{"image_size": 64, "translate": 0.12, "activation": "quick_gelu", "init": "lecun_normal", "eps": 1e-06, "final_lr_fraction": 0.01, "warmup_steps": 180, "weight_decay": 0.2}
Rows from block 7 of a small image classifier, named by matrix and row number. Rows with one number belong to one neuron. Each number is 500 + 50 x the weight over its row's rms, rounded and kept within 0 to 999. All counts start at 0. Numbers have three digits each.
After each neuron's rows are labels from the 100 images, of 14848, where the neuron reaches its highest value: "responds to" is what is common among them; "colour at peak" is the nearest of a few named colours to the mean colour under the peak. Only what is clearly more common there than usual is listed. The data: photos of plants, animals and fungi (iNaturalist). In brackets: how many of the 100.
# fc1: MLP up (model.blocks.7.mlp.fc1.weight, 384x96), inputs 0-95
# fc2: MLP down (model.blocks.7.mlp.fc2.weight, 96x384, transposed), outputs 0-95

fc1.375:550519453475499541536470440481491593517501399521640461567537504519459587463566452500497444525495542558466457614545458466532486465531513483481317450560556434420504442531485479496503448532463513421471514465434568537444474522547508556522478566557483572463490527539499554544502540519504521604
fc2.375:497548444562435522499540541460469542448565585615491483474525476501337585444553514481495542496599463525501539481481516437486521463506480541486519536430466485492570538420442432556544429448554466466468549527512626491498506495510459529402517489472499602549390501569485453496595532479507484473
responds to: phylum Arthropoda (77); class Insecta (73); order Lepidoptera (39); family: Nymphalidae (31)
colour at peak: brown (75)

fc1.129:491533527405500401592513565507579530544541489463572492573498482403503371475481472464497484509537491498522541446469525630549451541533540429463451474485495524568451465517457438437596437486560550521422474446487464493541453391492499460581510503531546523574460491411472439506488497554470435435
fc2.129:498502525478508491428524379458539478514485488512558517593531518536565539594427502519451472463504507504775507485536497486434537526455508448502483506469544493479468469537564442540484463496429472534516501502506484481490460546478517467558592508518536474441549440393411533530492417513492499454
responds to: phylum Arthropoda (73); class Insecta (71); order Hymenoptera (25)
colour at peak: pink (32)

fc1.39:427490437465405418565593500507570517561471476470573518555430523501477587544430493479491554432491521489507519531447532567496553452524588503624421544588497481467503463460478467523477510465445471531508490600505536416469499429543557557566499464484390466435601514567460479485575520522436514502
fc2.39:528403506412556526554482404526474495512505471482525541533474493505399456505503556426526483441465423524649538485436489417518467485522478447455501584447546413597465534455492605502482503480489515525529599507433561516475402538447532457459498490482555394518453559603514528569505523485480472478
responds to: phylum Arthropoda (78); class Insecta (76); order Coleoptera (37); family: Coccinellidae (37)
colour at peak: brown (66)

fc1.31:558481526500483455521539505422485439430469514443520505499482517465455512556530498523502460564408486380445528483545557501438411454491546544529490550612490497495409586544451464525489582530510478506476444598435513510503576562477441498545515563545463445443579457472433529605508520545601610554
fc2.31:499528530451541559589509457392508508535480398522569509558511583430511570497503472517484553537499490445481475489525468515490475502470469525450423531530497443513496511494562476466476487521572523410392480464480451473493474399528487572489587517471657546499497359459484475539481547610569596512
responds to: phylum Arthropoda (89); class Insecta (88)
colour at peak: brown (77)

fc1.32:522545535459459495546600524481527569549489495379614542457469506467552497437492383525486547546494490560455518529477474566557462549525501488550481517548456452568493379484440449540461467479512525561513550426526478454457519475494462537444443425451461539508495555449388454603507516590446397519
fc2.32:496426532419476465582496491497503536569505578600489539586521511475510505503511566496514385591422479529315462569546508519457501513519485554498539490435494463541546491503470489535478425434592558474471548543469529536512477526400528528531499509508498530471549464500464422621502570403507439506
responds to: phylum Arthropoda (75); class Insecta (74)
colour at peak: brown (58)

fc1.149:472565466534438555533501497474355440520514549498466525515503443473580472435507419451505543540497465548454514521442452494420495355425423554541424493497471493394473497466471524395460530413490515603490598555499526549445516481471472435528556459515410441498434503499470490551540497477565496474
fc2.149:599501410489546461452555506477532431449536384474423480499526550533500492502424544418478483520425524528363491428480466496512581433460559517494460411419527514477583485534471493569485535544507566605575483530503505485420400450507550486507511546605545565505498490485519491522497532466535597517
responds to: phylum Chordata (95); class Aves (91); order Anseriformes (27); family: Anatidae (27)
colour at peak: grey (77)

fc1.308:549532599365489540549464531497456482580411513536445498575485500462626453424482419436436558521588494480498533440596518458416407452487596594428514460545544568534517502535563501498539480563479497526458464484583530520496572477449508522505487530474485555492464498567534518490479563439512484494
fc2.308:445495459441484509505492518500470489512535544531507494541511571463553531383448450542462579512511421538340448444430437533555488477496565454465587419589527450527499485491497552456455418533503475445461531439551390457533457524583491511496411482499513520465484459535406480483596596483434505466
responds to: phylum Arthropoda (68); class Insecta (65); order Lepidoptera (42)
colour at peak: pink (27)

fc1.367:465526484463527506559529486547540517553507378503585480503557545465523580491513531474511554541518494566424476570514446487418406488513484503558386518543527489390444412533456583501499499502480504486438540541491611504556441426519480577480439441502496489558586482527452394549590485557572449514
fc2.367:481520424485503524542526458502558549436511574632479431544511422445474497433466504455543482466548475595456550564558498409472479501533535456500531480476553506498555464439449481617499484516539440368478492433540558492543506472539389526529468463457482443457444521584408511494555509435473499389
responds to: phylum Arthropoda (96); class Insecta (95); order Lepidoptera (58); family: Nymphalidae (50)
colour at peak: brown (63); orange (25)

fc1.19:455502510508450483519527457451447559502454460398488588535482527621534516548485515481451438523476482427436488426544483484429550560487592516682539477565517469465414542617407445451497521469465497493547512493432485549490512538505586486521486529425511513450588506481452598516482535540499515534
fc2.19:433563500479491436567428495402524544447511574532508455486495492461448542502424492525543424518563503454277493577531499502510518529498423512511452571472500561491454571499555507573443571469534536438499522549497493477511505438612548477464481468442523462499493522416560537509455497590532539442
responds to: phylum Arthropoda (63); class Insecta (62); order Lepidoptera (33)
colour at peak: brown (69)

fc1.50:438526480479534448522469517482539473512524479478555586545471551433528441494550513416518437554452436436486461501562446593490461575470551572453471526474399406469606506573445453463515446531487464486438453669535535506485486417451459541446544548485505603525502493540560481504554497578498491450
fc2.50:463538527528533489506527529558477525513400519430484537477492413444429543477471488505496491530458536473252496408591466573519485430506437528543422511428502570509515530503436505500516528504582480510492448548512428535496534384451468461491455509508481495506456446546538447443494534512548538584
responds to: phylum Arthropoda (66); class Insecta (65); order Lepidoptera (44)
colour at peak: brown (54); orange (26)

fc1.230:520483480487591472488463444490509465512517464545559427590464612549543477460480543412410558570490500499441597507492573393509517508516485528408442496469527468457554490482454512445604459482613431453479513545461567475520473516443444425560447532511455490531436475607549441481544492445475470574
fc2.230:484491433530579457446536474381526551513505583597495442545445442458444432437482501460435467507523533493504506539501527526418457525427507362479499428570553471492408434522521531571628486490561456453507580600464537509432484512507512501558575468496567456519525504569475418523537544506514492509
responds to: phylum Chordata (92); class Aves (91); order Passeriformes (79); family: Parulidae (26)
colour at peak: brown (68)

fc1.147:589546494518510533513483479564451446409499501504470620500397539532528463544441545387555446542513434550461497524510540467535517513420400477510501489554499502410603516431565445553498460521551552523438399450505511507506491589525571448448398432552522475493452469470515436511530491538509512597
fc2.147:494477498506482508475572530499512509506448541501513570465470517510501493560537468513512436500560581442190478466558588461469586520542465577575493528505478490458439488516522570556524502480501502470408491482540473480517498486469514505528486416510537505473554554459507494547438509469575495524
responds to: phylum Chordata (100); class Aves (99)
colour at peak: grey (80)

fc1.312:408517392495508479494464471519514505533506433474662571533479510517458509416536492536518534454497464468465546526521547526483524499495475524515517514524521591453407486439512472445409574432523530444450570623492571479492463559460485559526463588433412634516561493525496484492471537406559493476
fc2.312:462520500429463510568574438504519547446517588621524555540506486452433480472491521426511410474478361449386465478520499483525485467523492523521519559530522526462578490483460469614550453429486465503519489489555470464581467460514485482516511431449542471662453530489493418517553556562527554560
responds to: phylum Arthropoda (61); class Insecta (60)
colour at peak: brown (75)

fc1.358:520535465443533510529475495520557490478483385450601425474509520500508511543469384461439487495437464506478373501462503549530478532458551549466496554532447423444496488635455479506528473494510623448438534480394487456506504487463523526537550413545469553493561485355540556525533567565501481505
fc2.358:450519529541391486449414521542511535535527542499483482476439508552478515439553571542557504479546379506407549534522466533516474518564469468534524590382462559563532483459490429451575487540539410465422529454430412549571443500454511466462554535486466545518564429415453535506387491528518493479
responds to: phylum Arthropoda (60); class Insecta (59)
colour at peak: brown (54)

fc1.105:573508437540485420406487536444520416438498540430470549457520427428528577502556399456519470501450515537402420565446520491495472439508486485497445418506386488497491530517515527456443520472408546530480484538512591476474528464531451624545501536574444575413486539498501500458505606487550515489
fc2.105:555523488464542443479567542469483449535486508410510490540419547522490515542453478545471444486468504463323437574498492614538435515472531537600513556612401513539504531501509465475444592512481590526464535563487434483501493439528523483583433482554443463570584455530521468453483522523506565466
responds to: phylum Arthropoda (62); class Insecta (60); order Lepidoptera (37)
colour at peak: brown (65)

fc1.77:510511476488467449492465517546489465552387465450487454500498444573548557514512365607490590457433559457409484474464568485545550551480463584448547506526500549473431553527471527506527540418542536508535492542518480460510530496548536526523535510568392479459503623515525559423550513562525546369
fc2.77:472500488457537519537494457560475456560453387525568478429530522579481431486505542484476502517512412568555566620568496488589460486514565425524479529563472580429484510497457549395560510481533537516530421537477549460483481438558572478464576534570430510591568484547433559489507457529506600479
responds to: phylum Chordata (92); class Aves (91)
colour at peak: brown (49)

fc1.363:561495600523475607496509530507496464452492514405495416545484635432491530478452471482452552467483532537481538438511457586529478437493516507429537466496477462501574510503472453508565470584592433556474521504534501518499520429395458456521459568607506649455430435572458478482499518533481449495
fc2.363:499557542454580472498544532467544540531450496466474445587476536491552457466424442572509517522523492499254499445478479472561505546549573542459556576479486449484437494505511463533482561552524503563423532524518460519476565458491460582562465456524538489464401491511510435515502503512518575400
responds to: phylum Arthropoda (81); class Insecta (78); order: Lepidoptera (37); order Hymenoptera (27)
colour at peak: pink (30)

fc1.249:467557592522468561497455626586514429547515493443457545533546495485511482493497454488567527451459473456459493505456468493530476510515513579496540570480412587544507506441504504429543493492467587577483661516442481500454411483431537533430516401497451448391500607547495523558553522516497486488
fc2.249:542505456526577475573506454458489498477491543531405513427452482451419482490386490423430520448465590628424484552488597535522489509491576477483547465438507500516535461609455567534528554490423635538456482527472492503469508442493474533494405446471504472439455523517536596512504424532521531541
responds to: class Aves (86); order Accipitriformes (27); family: Accipitridae (26)
colour at peak: grey (78)

fc1.269:424558479558502505527463482442402490537495453398497573511536504505473502539504437527516472560425443519435445510418491518480473472509470523502393481498437524399421537492429448478474532536637492563479620468590556474442441479545471468399531493593494497486449613522560556503522493485500541504
fc2.269:559532509612496563505498561490531440546472451405468445418532501431409500476457520517534529457563580504322496423418499525426523524436493509417534448501502511434457489501505442581475514561544501550391458472486475530438453488500534537521533473511484549453502431446476443480475461581503598504
responds to: phylum Chordata (94); class Aves (90)
colour at peak: brown (49)

fc1.284:536587542529415441518442558470463398410548565490539542466501451470520501489544542475567468497512525533448474479528484502615527460584464522547560521522473569458536525515448492486613441466564556423501569555501532526531513440550446392418397511517453501558395532503518548501388528482519472509
fc2.284:456417541501469419522522481579491492416588387491462549537498518561558492591519489494522489475496566562422571532615533547511466464511456498523463542466406524494463469482571414526569491515513445515538398434455469544481467466544549410506542576507455483576585514444533434437450482557424510489
responds to: phylum Chordata (96); class Aves (94)
colour at peak: grey (75)

fc1.132:473565568419497446461514554537478514554435529500459481486443575518538461601474514488560591482501564408489456567465429544478493509503438530441395570531465508430443438453480417505414519527475497482534612498530463494437369435407517513498486472475506608454499542474485467525440455537488435458
fc2.132:458510507481523442437441450550564419551435525495477507510522457451518508543502519479511464486545560545187497475493501419501504513466463485533537539480490467496543497493573542499492478459464422494502583454480460460455499532509548577486524413447494473467471518507502600519534450490492497526
responds to: phylum Arthropoda (69); class Insecta (67); order Lepidoptera (40); family: Nymphalidae (29)
colour at peak: brown (58)